A small image classifier, trained from scratch: 32-pixel images.
Rows from block 9 of a small image classifier, named by matrix and row number. Rows with one number within an expert belong to one neuron, the router's apart. Each number is 128 + 32 x the weight over its row's rms, rounded and kept within 0 to 255. All counts start at 0.
Before each expert's rows are labels from the 100 images, of 14848, where the router gives the expert most weight on average: "responds to" is what is common among them. Only what is clearly more common there than usual is listed. The data: telescope images of galaxies (Galaxy Zoo DECaLS).
# router: slot weights (model.blocks.9.mlp.router.weight, 8x384), inputs 96-191
# up: expert up (model.blocks.9.mlp.up, 4x768x384), inputs 96-191
# down: expert down (model.blocks.9.mlp.down, 4x384x768, transposed), outputs 96-191

# expert 2
responds to: shape: featured or disk; edge-on disk: no; spiral arms: yes
router.4 [175 100  91 129  95 150 119  57 134 114 155 123 132 182 188  82 100 153 126 135 111 156 116  82 167 109 166 129 201 121 133 148 159 133 103 135 148 144  88 157 103 137  77 153 146 115 101 118  90 145 105 127 116  99 154 150 123 139  86 174 120 100 148 134 108 105 129 127  80  93 164 116  60 121 119  62 136 185 200  87 126 112 128  98 156 111 155 116 101 127 153  56 153 135 131 121]
router.5 [149 106  89 110 132 129 127 100 100 140  78 159 142 135 196 119 158 155 127 168 150 143  84 125 133 159 169 178 113 134 148  89 186 134 121 122 100 149 102 151 123 174 126 122  90 153 134 158  63  94  85 162 153 223 143 124 114 138 109 140 127 166 175  82 127 138 102 174 138 105 157 113 113  74 170  74 172 143 180 123 109  57  75 127 125  73 125 100 132 163 196  81 120 141 145 121]
up.21 [134  99 159 110 107 120 153 107 129 132 133 106 139 116 173 117  78 178 194 145 129 128 136 172 155 173 148 125  94  81 127 148 122 162  92 186  93 180 120 128 144  90 136 183 142 144 176 176 145 189  97 122  92 154 150  85  68 172  62 111 158 191 149 108 103 114 111 142 133 174 129 131 101 144 120 183 163 140 167 134 126 147 134 153 127 148  73 127 142 128 135  92  81  95 132 124]
down.21 [ 94 127 173 101 138 154 116 155 128  84 113 150 165 118 115  89 155 195 115 119  90 116 126 128 171  98 166 100  45 185 106 158 150 183 141 136 127 186  87 131 147 105 160  70  99 112 130 151 143 116 142  83 142  91  91  90 132  98 104  93 118 149 131 121 168 143 161  45 209 135  91 122 128 155 119 169 107 103 128 155 146 116 105 116 141  97  82 117 118  63  94 148 139 147 160 159]
up.22 [166 157  67 172 137 117  95 158 129 120 129 100 151 116 101 123  96 141  91 146 121 127 116 208 108  81 122 110 157 152 145 175  99 145  85 117 196  91 171  76 114 186 127 121 117 137 148  97 162 109 129 142  87  84  79 128 151 124 114 180 123 127 149 101 171 124 107  97 155 155 136 134 128 155 152  86 150 115 161 174 119 153 107 123 142 102 122 201 153 190 173 157 143 103  60 138]
down.22 [106 170 127 107 163 142 113 120 135 127 192 169 144  99 157  87 182 134 169  92 119 122  86 108 126 171 134 113  88 135 173 136 107 139 177 147 125 136 136 109 153  97 136 126 157 167 118 152 134 168 110 123 194 168 108  95 148 113  95 138 104  66 101  98 191  89 113 140 139 172  94 135 134 156 158  82  93 153 100  93 155 159  78  48 115 124  98 125 142 150 132 179  85 136 117 184]
up.23 [167  91  81 125 128 138 147 123 134 137 176  87 123 180 124 116 142 151 173  93 117 159 104 185 140 113 101 162 113 170 139  70 188 174 100  88 106 121  95 111 186 168 128 120 141 122 108  77 186 140 132 138 183 134 128 104  51 100  85 147  88 120 162 115  82  70 168 152 118 142 110 110 141 158 106 100 108  94  87 146 103 112 110 161 159 124 122  80 120 160  67 156 115 158 137  88]
down.23 [142  50 141 169 123  80 104 151  97 147 194 135 119 139 212 128 142 116 217  83  84 132  62 120 133  91  99 135 113 147  87 104 152 130 128 131  61 130 148 115  96 128  92 122 116 145 123 140  50 144 126 125 189 126 151 103  86 140 206 161  92 110  94 103  99 151 114 129  87 171 157 165 148 134 153 171 149 110 169 136 132  86 132 152 147 132 171 104 139 124 116 170 137 107 183  79]
up.24 [100 108  92 186 154 117 158  91 131 125 147 127 130 107 145  53 194 139  81 177 173  85 188 129 147 109 157 164 147 159 154 165 130  98 126  62 141  68  94 131 109 184 103  99 111 209 104  97  61 134 113 134 107 112  64 142 119 108 141 191 187 132 145 135 108 107 175 108 126 133  93 150 217  95 128 114 102 139 103 172 114 118 126 139 157 130 167  95 169 168 141 121 138 144 162 139]
down.24 [161 167 109  83 177 157  94 108 158  91 120 151 140 117 145 102 181 150 174  68  84 116 133 136 141 196 152 163 136 153 100 116 138 106 107 129 165  93 126 123 107 105 173 162 111 102 116 158 155  86 100 159 147 139 155  96 136 140 133  70 100 120 117 136  69 162 114 170 128 133 140 176 146  80 133 147 141 194 107 106  54 153 152 145  91  61  71 174 151  99 154  84 104 105 123 122]
up.25 [106 122 138  85  83 138 133 155 149 116  96 120 119  96 128 137 105 147 108 133 150 129 121 100 123 115 107 103 165  91 109 132 128  71 119 135 163 161  84 153 117  85 132  96 131 150 157  94  87 167 100 190  85 137 103 123 145  98 161 136 131 152 187 178 125 153 144 140 138 123 135 138  48  67 105 136 179 116 118 102 164 111 106  36  92 165 128  81 155  70 135 161  91 143 115 158]
down.25 [ 78  92 185 153 141 110 121 152 159 120 155 115 145 119  97  88 139 121 151 182 147 115  90 169 129  89 144 134  85 124  75 128 119 158  70 105 129 115 180 128  95 157 104 152 106 101 137 132 138 136 128 112 187  87 133 151 139 112 118 115 139 164 155 160 120 169 176 125 191 112  96 108 146 124 158  96 169 113  96 124 109 115 178 148 114  73 184 141 148 117 159  60 169 180 112 142]
up.26 [132 115 113 133 148  43 152  74 157 138  98 135 124 115 115 132  79 147 128 211 124 116 100 161 107 161 123  70  98 132 194 111  88 111 115 105 190 163 103 122 156 166 146 131  45 197  88 101 163 122 164  90 157 120  65 113 121 147 150 139 126 156 112 100 107 184 134 112 158 128 138  99 100 130 147 147 101  83  63  99  97 106 108  69 126  93 145 133  92 121 122  66 108 146 177  84]
down.26 [ 52 109 166  95 192 135 145 136 165 131  19  98 110 119 107  85 117 134 140 174 117 146 115 137 130 108 155  91 120 122 158 145 116 148  62 140  66 138 192  69 129 147  94 122  79 142 106  93 156 130  62 133 124 130 197 156 118 136 150 171 132 150 112 149 156  82  63  89 131  82 120 171 151 148 125 108 109  89  97 133 114 151 111  99 103 166 126 110 142 102 122 112  88 147 137  73]
up.27 [134  88 117 123  97 152 152 103 121 129 136 141 124 141 103 153 157 105 136 132  76 182 131 117 150 164 105 158 116 113 143 170 131 118 175 214 126  75 151 126 153 124 132 163 218 122 191 177 106 105 142 108 101 127  64 100 152 170 111 125  99 102  77 126 131 156 119 165  88  97  16 101 138 109 137 158 139 154  33 132  94  89 165 155 126 140 108 142 146  96 154 123 141 133 142 139]
down.27 [115 154 135 125 148 141 152 140 181 161 136 152 157 180 137 142 161 100  93  74 218 115  99 132 134  94  80 130 120 175 144 134 116 179 101 145  82 140 108 163 152 127  57 142 112 159 148 134 132  81 132 174 131 120 126 136 115 179 152 127  85 145 154 173 160 160 133  83  94 104 126 164  87 119  95  25 138 166 160 140 165 110 109  79  68 126 119 152 111 106 139 121 121 116 136 105]
up.28 [ 99 164 128 108 154 148 122 103 150  80 139 168 135 120  77 100 137 173 122 124 105 158 155 119 114 180 121  92  94  96 105 107 164 140  77 122 137 115 120 143 147 163 141 147 166 105 175  84 108 170 175 121 185 158 102 108 135 129 111 103  97  69 118 134 191 176 142 140  71  63 165  96  53 156 158 120 125  81 155 138 128  70 159 118 166  19 118 139 146 122  88 117  95 167 135  87]
down.28 [133 164  93 112  56 184  82 147 146 126 194  80 138 118 139 139 120 144 126 104 134 127 182  99  63 137 158 135  48 180 140 102 149  69 155 152 129 139 156 125 168  63 125 142 151 168  75 101 110  90 122 102 129 103  96 167 107 126 103 150  76 129  76  99 168 106 127 147 166  94 140 144 140 173 111  79 129 113 109  96 133 192 144 103 133 101 127 117 152 150 147 109  70 117  67 213]
up.29 [111 110 101 111 129 101 168  71 121 175  97  92  71 118 131 134 133 167 194  96 136 117 122  85 114 117 128  89 180  87 101  86 113 126 143 135 163 160 158  91 136  88 144 111 136  93 225 106 121 108 143 182 196 137 146  80 132 104 123 140 147 114  99 129 123 145 133 115 130 173 177 152 164 148 119  74 104 118 195 180 119  84 155 118 132 159  79 104 172  77 121 141 111 113  72 128]
down.29 [113 121 118  36  96 101 172 142 128 159 145 169 163 164 101 112 213 152 133 132 133 142  83 140 190  92 156 141 116 169  63 129 155 182 136 140  90  99 117 165 170 128 172 159 121 117 210 147 145 162 134  98 139 125 150 106  97 130 129 169 148 164 119 128 138 127 143 125  73 124 119 104 121 122  69 145 163 183 158 163 152 129 116 176  89  98 105 165 129 112  77 137 138  89 103  82]
up.30 [145 176 156 117 113 129 174 121 111 157 158 144 120 154 163 132  80 217 120 170  69 102  94  99 127 101 148  80 123 139 104 100 119  94  92 141 164 175 111 117 152 149 149 108 155 106 135 152 163  65 117 101 119  75  93 140  64 149 126 139 133 112 102 108 142 166 174 145 149 118 122 109 166 147 185 143  91 139 151 196 109 140  91 177 165 193 124 144 122  56 107  65 123 178 152 161]
down.30 [141 144 144 144  86  75 142 141 211 133 106  98 183 127 117 173 128 209 133  84 126 126 122  96  35 136  75 146 120 150 130 136 104 169 115 127 126 130 117 134 177 146 152 108  86 107 109 148 123 115 163 147 119 112 114 135 187 132 108 116 157  91 138 169  94  91 185 152 144  58  55 124 133  58 127 118 126  76 167 163 111 100 109 152 109 143  98 157 181 142 129 173  97 115 147  71]
up.31 [160  72 105 160  94 135 120 161 167 116 113 104  69 149 125 131 130 149 154  79  83 110 160 123 103 127  96  81 159  84  91 139 127 154  83 127 126 105 134 175  77 170 123 124 189  79  72 115 179 155 148 123 148  86 171 130 131 122 155 109 100 147 168 117 111 169 131 138 142 195 111 137 117 187 131 137 107 141 112 165  79 214  99 121 100 154 126 164  91  83 120  88  67  81 124 138]
down.31 [135 168 172 150 103 136 179 115 156  89 165 117 180 138 147 152 153  68  88  77 123 182  77 148 134 162  71 133 136  86  73 103 101  90 114 129 104 160  77 177 121 111 153 100 131  87 116 158 108 132 154  76 135 110 137 168 136 125  83 150 137 163 119  79 115  69  99 110 141 115 102 205 128 133 109 138 150 140 131 111 110 130 100  98  97  98 128 127 161 151 147 165  65 112 168 139]

# expert 0
responds to: roundness: cigar-shaped
router.0 [117 149 160 138 150  97 178 148 130 140  70 158  99 117 154  83 182 153  74 107  95  98 135 153 162 204 117 126 177 134 181 144 125 157 141 126 134 146 142 137 148 130  62 155 109 175 148 140 116 139  58 161 110 151  78 180 137 147  93  99 181 155 180 100 167 147 122 131 140 146 159 160 140 128 139 170 176 130 135  94 147 138 109 168  65 111 111   1 121 142 126  90 131 105 142 139]
router.1 [ 73 140 113 222 164 122 100 128 110 182 111 121 150 104 156 143 106 158 132 140 129 164  74  76 135 176  87 137 113  78 155 113  98  74 118 143 162  97 107 111  80 102 177 165 214  64 121 111 165 154 131  93 128  92 161 133 102 150 125 156 128 136 190  78  96 145 180 145 126 153 113 112 119 148 128 167 172 130 134 130 115 111 145 137 103 160 135 139 144 121 146  68  90 123  92 181]
up.21 [137 128 136 101  88  90 130  93 116 121 106 109 139 126 157 126 139 138  92 124 156 104 106 145 137 116 148 127  88 129 108 136 156  47 100 130  39 137 105 172  83 129 178 155  56 128 164 163 171 175 127  96 151 174 144 107 192 103 154  88  72 210 128 138 152 159 144  72 132 142 148 129 106 197 117  68  99  90 134 170  95 130 143 131  99 108 164 106 147 138  88 139  46 104 142 125]
down.21 [155 122 103 106 112 128 131 154 165 137 131 159 202  72 197 215 110  76 150 127 142 141 178 125 111 113 108 130 136 164 157 143 129  86 192 150 148  89 160 159 120  97  98 115 105 109  93 170 145  97 158 172 126 125 109  92 135 131 156 122 164 154  91 122 113 137 118 178 144 147 110 108 135 103 165 195 189 233 137 125 197 171 153  98 143  95 113 172  92 120 114 116 130 119 170 139]
up.22 [168 136 119 120 168 163 173 144 105  50 173  88 163 137 116 191 160 164  93 162 170 119 125 120 124 156 138  97 167 105 171 125 146 127 146 171 161 142 118 106 162 154 130 124 198  90 157 112  96 158 127 106 125 218 138 145 156 116 113  59  84 126 145 119 133 148  57 194 155 113  81 122 148  83 133  80 148 107  92 124 159 140 153 161 137 139 103 106 178 111 180 111 148 197 113 142]
down.22 [148 112 135 113 157 116 128 126 138  98 130  92  61 168 132 128 157 140 144 141 121 148 105 144 122 197 103 101 120 153 155 157 153 135 131 214 157 129 104 114 163  98 103 107 132 148 163 198 130 142 153 140 140 111 130 124 169 139 115 148 120 152 125 152 183 139 111 124  92 148 174  44 124 100 140  98 143  37 154 158 192 180 184  76 110  96 145  96  97 137  56 148 144 142 119  68]
up.23 [142 133 183 111 110 106 155 143  72  83 109 131 121  47  96  90 127 123 118 155 109 148 142 132 138 150  46 140 123 131 124 165 125 190  64 167 133 155 103 146 158 105 131 176 156  58  62 148  94 110  56 151  94 155  98 133 118 129 118 144 109  65 145 158 102 149 145 158 177 117 192 130 130  97  83  81 135 144 141 148 123  99 123 119 125 147 186 140 105 151 180 127 201 137 119 137]
down.23 [152 164 110 141  21 157 113  82 138  90 119 158 135 138 113  93  52 161 157  89 147 144 127 137 127 162  82 156 183 161 131 122  80 119  90 135  75 123 109 190  87  99 129  85 153 106  87 106 110 114 123 174 105 116 168 174  94 130 186 166 111 167 172 105  78 154 164 144 141 109  93 117  70 123 104 140 130  83 203  81 127 155 110  98  59 134 106  99 158 164 184 142 143 130  39 154]
up.24 [154 183 156 134 117 142  99 130  40 106  99 102 148 157 186 143 187 178  74 134 151 176  76  78 184 159 186 129  60 115 177 140 103 121 119  68  94 135  89 163 154 104 162 191 147 132 109 118 153 111 123 126 155 166 108 164 123 139 170  92  98 121  75 128 206 132 141  74 153 123 136 148  94  72 148 188 134  61  95 111  59 103 105 127 170 116 136 119 136 122 119  87 123 132 181 167]
down.24 [ 77 124 147  97 132 127 123 156  99 103 129   5 127 196 154 130 105 165 137 152 133 155 134 102  83 124  91 196  98 156 134 103 225 175 104 170 138  94 171 124  88 117 190 128 133  98 109 159 134 131 156 157  49 174 113 180 161 142 135 152  98 127 131 109 123 156  96  94  80 103 122 141 141 115 115 102 156  93 160  62 145 125 101 219 117  49 147 122 100 119 205 109 149 155 120 129]
up.25 [153 173 126 165 156  72 111  54 162 116 114 102 120 139 106 109 147 162 119 136 134  82  90 207 135 162 102 124 178 133  77 101 145 158 115 125 164 144 131 122  85 113 106 129 168  60 118 126 134  87 100 117  86 156 112 124 149 171 135  79 164  84 202 126 118 196 167 120 133 149  85 104 118 130 125 125 100 114 113  92 115 175 133 118  87 101 137 107  94 141 125 162 121 188  96 145]
down.25 [155 101 130 132 173 133 106 133 178 153  86  98 126  89 163 130  65 110 230  80 145 142  65 125 177  74 143  71 136 169 162  85 131  52 102 120 121 131 134  70 183  89 104  90 146 104  99 171 144 186 197  86 116 152 127  92 139 122 165 101 137 122 130 149 177  96 150 127 162 133 134 159  95  56 116 106 143 146 126 148 116 166 155 149 112  50 116  35 142 110  87  96  95 114  76 136]
up.26 [233 153  67 132 120 149 101 185 100 123  93 161 104 127  84 133  99 127 134 150 151 108 136 150 125 123 133 129 171 112 121  82 113 133 111 124 123 145 143  96 143 154 139 115 114 157  79 138 114 144 138  69 133 104 144 143  74 153 115  82 188  97 145 155 119 143 155 172 135  91 169 154 117  55  55 132 128 180  81  84 161 129  28  97 112 124 152 109  88  92 141 183 115 121 127 114]
down.26 [102 107 150 164  88 139 135 122  90 175  81 114 176 111 147 104 107 146 152 123 164  67 108 107 124  93 174  85  85  95 138 120 139 109 151 183 106 164 107 197  92 139 104 173 106 134 166 145  88 174 111 182  90 155 176 135 154 149 168 126 196 116 178 133 185 148 128  93 137  84 181 176 163 171 130 137 137 133  92 141 112  78  88 112 144 103 124 134 177  98 178 118 107 128  76 115]
up.27 [143 137 112 115 124 160 120 112 102 129 147 175 190 101  74 143 174 117 178  64 184 169 125  96 108 114 124 136 167 108  73 105 177 130 186 133 154 114  61 169 120 154 117 138 137 122 152 146 160  88 211 156 132 139 134  69 126 104 119 141 157 120 145 177  98 109 154 156 158 138 188 215 153 126 107 133 173 127 147 144 189  87 148 117 136 159 101 139 125 113  84 161 114 139 203 130]
down.27 [154 107 137 194  82 151  85 173 105 145  85 117 138 133 178 165 114 148 107  93 183 128 100 176 182 127  71 147 165 171 108 121 140 138 110 123 143 176 146 164  83 121 123  95 160 128 100 116 153 169 109 106 168 122 157 109  93 130 150 133 140 122 132  85 155  93  93 144 168 137 145 131 115 101 156 148 162 113 180 161 106 129 103 201 153  88  83 120 158 179 157 101 115 121 121 151]
up.28 [136  94  91  97 178 111 124 134  94  57  97 169 136 124 147 154 155 127 100 138 146 166  90 117 110 149 176 128  82 135  71 161 108 151  97 167 183 136 121 116 125 143  46  71 109 137 138 107 121 131 191 128 140 147 220 159 144  92 100  79  63  99 197  57 158 167 157  68 123 153 158 137  70 100 127 159 100 151  82  70  95 134 158 120 131  79 121 162  94 134  67 156 149  99 113 128]
down.28 [205 154 107 102 136  73  73 116 121 167 141 173 182 170 152 137 147 149 108 113  80 129 128  91 157 138 139 166 114 169 222  93 122 136 153  88 147 173 207 125 181 172 155  99 100 136 190 161 156 161  82 131  95 164 133 154 126 115 135 107  67 107 159 146 147  87 157  62 140 175 184 134 185  88 129 211 124 118  36 170 160 147 143  97 112  87 109 153 140 136 175 114 163 135 129 201]
up.29 [172 148 106 165 109 162  96 137 179 154 178 121 129  99  98  98 109 181 155 142 146 117 112 110 136 117 112 180 134 149  49 178 136 145 100 130 134  99 111 156 130 148 160 172 168 114 123 164  86 151 130 136 179 120 119 107 130 128 116 111 117 165 150 151 200 122 103 126  93  60 103 139 138 132 114 129  87 120 165 129 108 134 126 138 187 143 101 125 147 114 132 168 143 159  97 112]
down.29 [147 134  14 189 128 122 110 185 111 147 153 126 125 160  92 120 103 146 148 163  78 151 130 136 138 145 168 180 166 106 135 109 161  98 140 124 129 114 178 132 100 129  86 158 109 137 147 110 119 131 118 136 112 169 137 132 151 186 116  74 192 170  54 175 144 147 147 115 125 138 102 130 156 168 159 181 156 145 151 111 106 118  62 106 140 138 100 136  74 148 132 117 181 118  69 125]
up.30 [ 87  67 153 115 115 117 132 134 107 166 123  66 122 161 115 164 174 181  95 129 114 107 198 128 140 114 120 107 142 105  76 120 101 148 147 132  86 103 129 121 145  54 115 131 114 108 131  12 137 157 128 169 101 109 150 140 185 124 156 120 151  71  99  82 152 135 130 163  87 153 175 153 176 127 136 131 118 136 143 125 125 130 153 165 129 144  92 110 140  70 140 116 159 155 143 121]
down.30 [ 67  95 162 133 147 116  92 117 133 169 122 172 103 127  73 117 172 133 164 150 155  75 143 146 135 130 135 159 132 126 183 118 142  94 176 136 154 106  64  54 123  83 176 114  58 120  96 128 126 138 131  81  99  76 120 146 164 112 117  89 154 144  84 130 132  66 150 102 129 149 163 121 110  98  97 130 129 177 104 101 119  74 168 121 121  86 111 138  97 170  90 116 107 145  89 123]
up.31 [219 134 160 108 120  91  98  69 128  44  70 159 221 124 145 139 166 123 145 104 129 130  98  82 102  98 155  95  94 117 133 173 152 131 137 130 164 146  83  98 143 119 122  92 134 133 102 133 124 137 103 142 118 148 140  88 114 127 101 158 158 177 114 187 105 140 142 120 120 120  60 194 127 131  99 136 187  67 170 145  82 137 158 171 131 125 123 168 173 122 138 104 142 119 155 131]
down.31 [135  75 120 122 117  92 185 113 127 104 133 133 133 118 156 112 103 158 100 144 189 174  83 150  44 135 123 123 108 116 149  63 104 135 123 160 145 193  40 135 146 125 145  44 205 149  93 161  81  91 156 126 170 117 101 131 176 163 117 156  86 118 121 130 112 125 151 130 110 140  45  98 128  93 119 176 143 125  93 149  90 138 154 127  81  92 141 195 139 175 109 100 157 132 115 165]

# expert 3
responds to: shape: featured or disk; edge-on disk: no; spiral arms: yes
router.6 [127 113 118 120  78  72 105 118 141 169  80 154 103 201 142 160 159 159  87 142 139 150 128 159 136 152 112 145 104 112  89 159 133 134 124 115 182 113 140 133 136 125 161 130  46 194 124 120 137 114 153 152 130 173 104 109  92 162 157  79  95  90 121 156 113 165 120 126 128 105  97 106 156 167  77 168 113 109  77 109 155  48 113 127 175 106 102 169 143 128 117 169 104 136 176 157]
router.7 [103  90 131 103 115 156 142 133  92 130 119  57 138 191  88 142 147  90 126 127 122 110 123 113 131 160 164  63 126 167 177 175 180 119  99 118 154  95  95 130  57 114 111 144 147 150  86  83 146 120 129  98 101  81  77  99 131 143  90  89 103  98 109 135 109 135 106  99  83 144  71 150  66  69 143 106  62 171 167 195 139  89 160  87 164  70 158 143 123  85 124 170 181 130 154 106]
up.21 [168 104 123 108 152 132  87 118 143 111 185 104 136  83 131 125 168 192 129 129 205  95 146 102  98 151 146 103 133 123 174 107 154 128 162 134 158 100 174 120 109 130 151 139 149 168 155 125 148 141 120 123  68 107 154 127 107 107  78 160  61 150 137 104 127 126 102 127  94 155 112 147 109 113 109  87 129  97 126 116 183 158 106 119 126  41 179  82 147 158 161 140 180 140  85  95]
down.21 [144  88 124 142 136  91 154  77 167 179 124 139  59 129 128 116 180 113 122 155 118 149 128 114 106 146  90  79  80 143 114 115 119 151 123 182 155  96 111 137  87 146 104 148 158  73 134 130 159 167 117 157 126 178  82 140  87 148 132 119 185 158 196  77 160 108 158 103 156 148 118 157 173 200 170 159 145 125 124 141 162 162  94 155 117 122 200 133  87 146 136 159 146 119 168 129]
up.22 [108 187 135  97 151  79 181 162 162 120  88 105 121 145 109 104 168 103 154 160 120  76  95 133 141  46  98  91 172 108 116 128 127  84 125 103 135 153  77 107 149 154 122 107 126 124 145 152 108  89 135 144 100  57 116 155 100 110  79  70 160 118 150 156 122 160 145  85 137 156  67 103 131 130 113 146  44 161  86 106 133 161 114 116  82  95 149 142 104 139 104  72 109 140  76 168]
down.22 [175 106 163 125 108 136 104 111 124  66 129 136 103  64  64 146 129 182 116 100 100 127 149 182 139 115 141 178 112 120 129 136 117 122  81 159 160  60  75 148 143 116 139 147 131 157 152 114 143 148 108 113 111 118 200 130 115 133 115 110 146 149 195  99 115  88 133 128 129 148 117 130 129 118 157 102 153 135  68  81 158 114 160 118 122 100 102  92  83 114 225 163 122 152 183  78]
up.23 [137  94 132 110 139 175  99  59 164 121  96 129 127 182 126 155 144 121  81 121 121 149 111 178 116 164 135 127  92 160 140 178 179 107 179 178 133  63  98 123 122 188 220 162 169 170 159  96  77 125 128 180 142 157 120  84  82 156 185 150 139 136 133 168  79 109  99 152 113 165 121 131 202 137 120 132 124  97 110 149 160  90 132  71 144 123 105 114 139 135 163  88 112  97 124  89]
down.23 [103 118 115 122 138  97 128 167 105 140 126 118 165 130 147 122 120 143 153 142  35 172 102  37 143 221 146 161 104 121 187 202 124 124 120 138  94 132 159 140 134 105 153  65 129 135 119 118 132 120 125  95 160  41 152 143  96 117 135 145  98  56 138 110 181 131 159 109  56  90 142 118 118 107 139 115 126 133 131  96 138 151 198  94  75 193 100 124 118 103 109  84 125 169  82 128]
up.24 [ 71 141  70 139 156 185 156 151 177 117 124 109 116 135  91  99 171  94 121 129 157  87 138 171 101 137 184 130 162 140 116 140 103 100 145  95 110 153  91 160 127 135  68 142 134 130 163 102  99 140 163  84 115 174  91 106 116 166 182 150  93 105 173 173 142 158 102 132  68 150 139 132 151  89 152 152 143 124 126 150 104  96  94 142 141 117 129  90 110  92 120 171 171 103 117 142]
down.24 [129 192 185 109 121  82 190 120 186  90  93 117 127 212 105  78 153 105  72 130  99 148  65 118 109 123 116 106 107 162 120 162 144 178 103  83 176 131 123  57  46 148 128  82 158 120  66  96  94 157  70 135  90  92 105 197 153 159 112 119  81 114 137  73 124 118 103 107 140 121 159 145 154 146 136 179 156  75 107 137 120 119 108  52  93  95 115 123 116 138 102 129 172  97 176 119]
up.25 [144 135 158 109 145 185 138  92 145 133 128 109 179 133 110  99  99  90 142  59 116 114 131 143 114 155 194  96  88 164  35 158  93 124 189 127 161 134  80 152 129  73  71 132 187  82  77 147 139 117 147 110 120 130 150 128 128 133 153 117 119 156 135 113 107 128 146 153 130 145 136  67 116 143 135 120  70  94 121 128 140 159 144 117 131  85  71 176 158  93 151 171  79 107 165 124]
down.25 [151 156 125 122 146  75 168 138 112  74 138 155  81 145 167 111 126  95 151 136 117  99 115  93 181 111  60  89  88 191 126 106  81 104 119 126 204 154 137 135 174 122 114 105  96 112  41 151 171 129 101 154 154 185 128 131 130 143 138  94 165 112  56 111 162 118 133 187  96  44 128 131 128 138 151 176 174 149 124 116  82  38 138 110 157 132 136 108  94 152 162 119 138 122 187 145]
up.26 [104  93 112 120 143 143  64  97 141 164 146 129 198 182 172 170 139 150  72 114 104 143 143 140 147  89 113 102 114 167 186 185 132 115 168 150  70  81 173  95 176 113 139  74  92 175 141 135  97 101 150 111 154 168 116 105 118 167 131  57 136  84 112 206 140 152 121 202 120  87 171 142 141  93 126 147 121 119  97 112 115 107  82 150  86 111 118 126 131 185 155  56 121 117 156 145]
down.26 [183 106 156 117 110 135 160 120 101 128 131 109 168 116  51 102 130 152 169 175 194 136 144 135 167 131 105 106  70 120 168 174 164 110 105 165 138 149 179  92 118  70 124 168 179 163 153 192  80  92 120 148 134 150 105 157 114  96 113 113 143 156 110 136 170  90 178 168 136 189 171 139 109 131 152 153 126 142 103 112 127 129 123 141 159 115  96 128  88 115 142 138 101 168 137 110]
up.27 [156 132 131 165  94 116 200  80 156  66 135 139 142 100  64 178 114 102 103 197 161 100 132 105 160 117 165 173 133 151 134 139  98 132  77 102 146 144  92 116 118 124 154 174  86 183 145 103 130  41 119 142  73 161 136 119 138 138 132 119 145 104  82 178  99 148  52 155  73 120 162 120  84 152 100 196 122 124 143 151 183 120 126 107  84 110 141  83 174 152 162 117 161 149  85 109]
down.27 [ 88 107 123 155 146  93 119 180 118 123 179 162 125 151 127  97 151 111  75  97 128 121 156 146 100  98 157  91 136  89  91  75 113 120 137 144 133  94 137 105 133  99 129 158  88 174 124  97  93  80 140 112 160 139 145  59 166  84 163 152 137 138 124 122 118 138 113  93 167 105 136 162 143 138 173 132  93 159 168  86  86 168 147 174 163 160  96 105 186  75 128  95 163 135 188 148]
up.28 [138 132 156 117 171 123 107 148 119 153 159 145 143 111 157 123 139 135 126 144  90 137 109 107 115  67 159 126 192 171 128 149  93 125 184  79 197  80 112  93 167 160 145 146 172 101 209 138 131 127 101 151 116 154 114 126 153 129 141 151 131 147  77 140 186 174 113 156 158 169 156 107 133 173 112 137 119  61 150 137 143  92 169  57 144 137 101  68 161 101 106 152  85  90 132  52]
down.28 [103 163 129 166 151 154 127 104 201  92 142  98 100 112  83 102 120 138 132 184 141 163  92 193 152  92  63  44 137 135 141 134 116 110 136  86  76 147 120 172 123 179 164 106 140 138 142 157 115 136 145 135  87 179 122 163 182 113 121 132 147 115 154 161 128 122 170 112 112 150 139 223 209 173 133 140 131  89  62 122  80 132 120  80 126 170 131 106 108 111 142 170  83 195 131 126]
up.29 [136 106 123 109 103 117 153 189  92 127 123 122 153 142 136 109 100  43 174 120 104  81 112  92 155 150  90 126 107 113 149  74 156  86 139 117 154  96 129  79 165 178 118 129 112 109 138 165 137 155 103  77 112 103 107  65 136 122 158 161  70 119 137 120 144 113 134 116 164 144 108 159 116 147 130 109 126 107 133 143 107 138 185  96  92 105 124 182 152 119 190 140 144 106 125 111]
down.29 [116 172 122 145 112 134  85 161 146 128  84 136 144 175  75 171 158 158 191 144 145  96  84 155 102 110 121  88 135 133 118  98 164 145 140 141 129 131 156 204 104 169 122 101 128 169 153 158 155 100  95  79 102 141  93 135 118 121 149 141 135 141 158 189 152 110  79 153  57 135 111 135 162 127 113  80  79 143 128 119 177 204 120 152 130 154 196 180 156  70 153 166 119 108 125  86]
up.30 [124 160  46  93 143 164 118  89 143 105 106  75  92 160  93 119 166  97 108  76 122 112 130 109  77 141 141  81  95  90 139 115 135 168  98 144 118 160 120 194 115 147 138 177  94 173 126 123  93  84  83 140 149 147 122 118 102 107 130 155 127 105 128 112 145 116 120 123  75 144 121  61 100 107 159 162 176 176 123 110 133 115 108 110 140 158 106  92 130 118 214  26 165  90 118 104]
down.30 [ 67 151 167 151 138 128 102 132 158 110  97 119 121  98 146 175 112  85 153 108 118  95  56 134 138 147  92  98  86 218 135 129 126 179 182  94 124 160 129  30 140 105 144 156 193 183 132  94 107 170 109 107 151  99 116 108 120  67  38  61 179 130 121  59 111  89 138  58 122 131  82 135 149 147 107 100 122 173 155 157 176 117 187 102 104 105 152 115 167 119  81 140 102 124 123 172]
up.31 [ 65 206 118 162  76 114 140  71 142 132 158 126  97 156 132 173  97 175 153 147 169  62  94 117 127 109 201 120 143 135 147 132 122  88 171 139  76 124 120 147 105  99  79 107 151  81 135 133 143 106  82 138 133 114 101 137 103 100 136 152  44 160  89 148  81 121 130  83 103 146 159 169 125 125 163 109 116 138 140 147 153 149  70 145 125 158  84 141 158 175  99 129  79 164  78 179]
down.31 [ 74 134 106 143 138 119 119 101 187 120 137 176 158  90 110 105 149 145  80  59  71 131 148  93 122 180 145 114 189 213 148 116 171 102 169 110 108 131 131 145 125 158  81 165 141 180 159  86 121 150  62 178 121 212 150 110 108 132 150 121 184 150  61 168 131 176 118 145 189 117  93 104  72 160 174 136 157 117 146 132 119  81 120  83 124 126 128  92 153  58 122 105 156 112 117 156]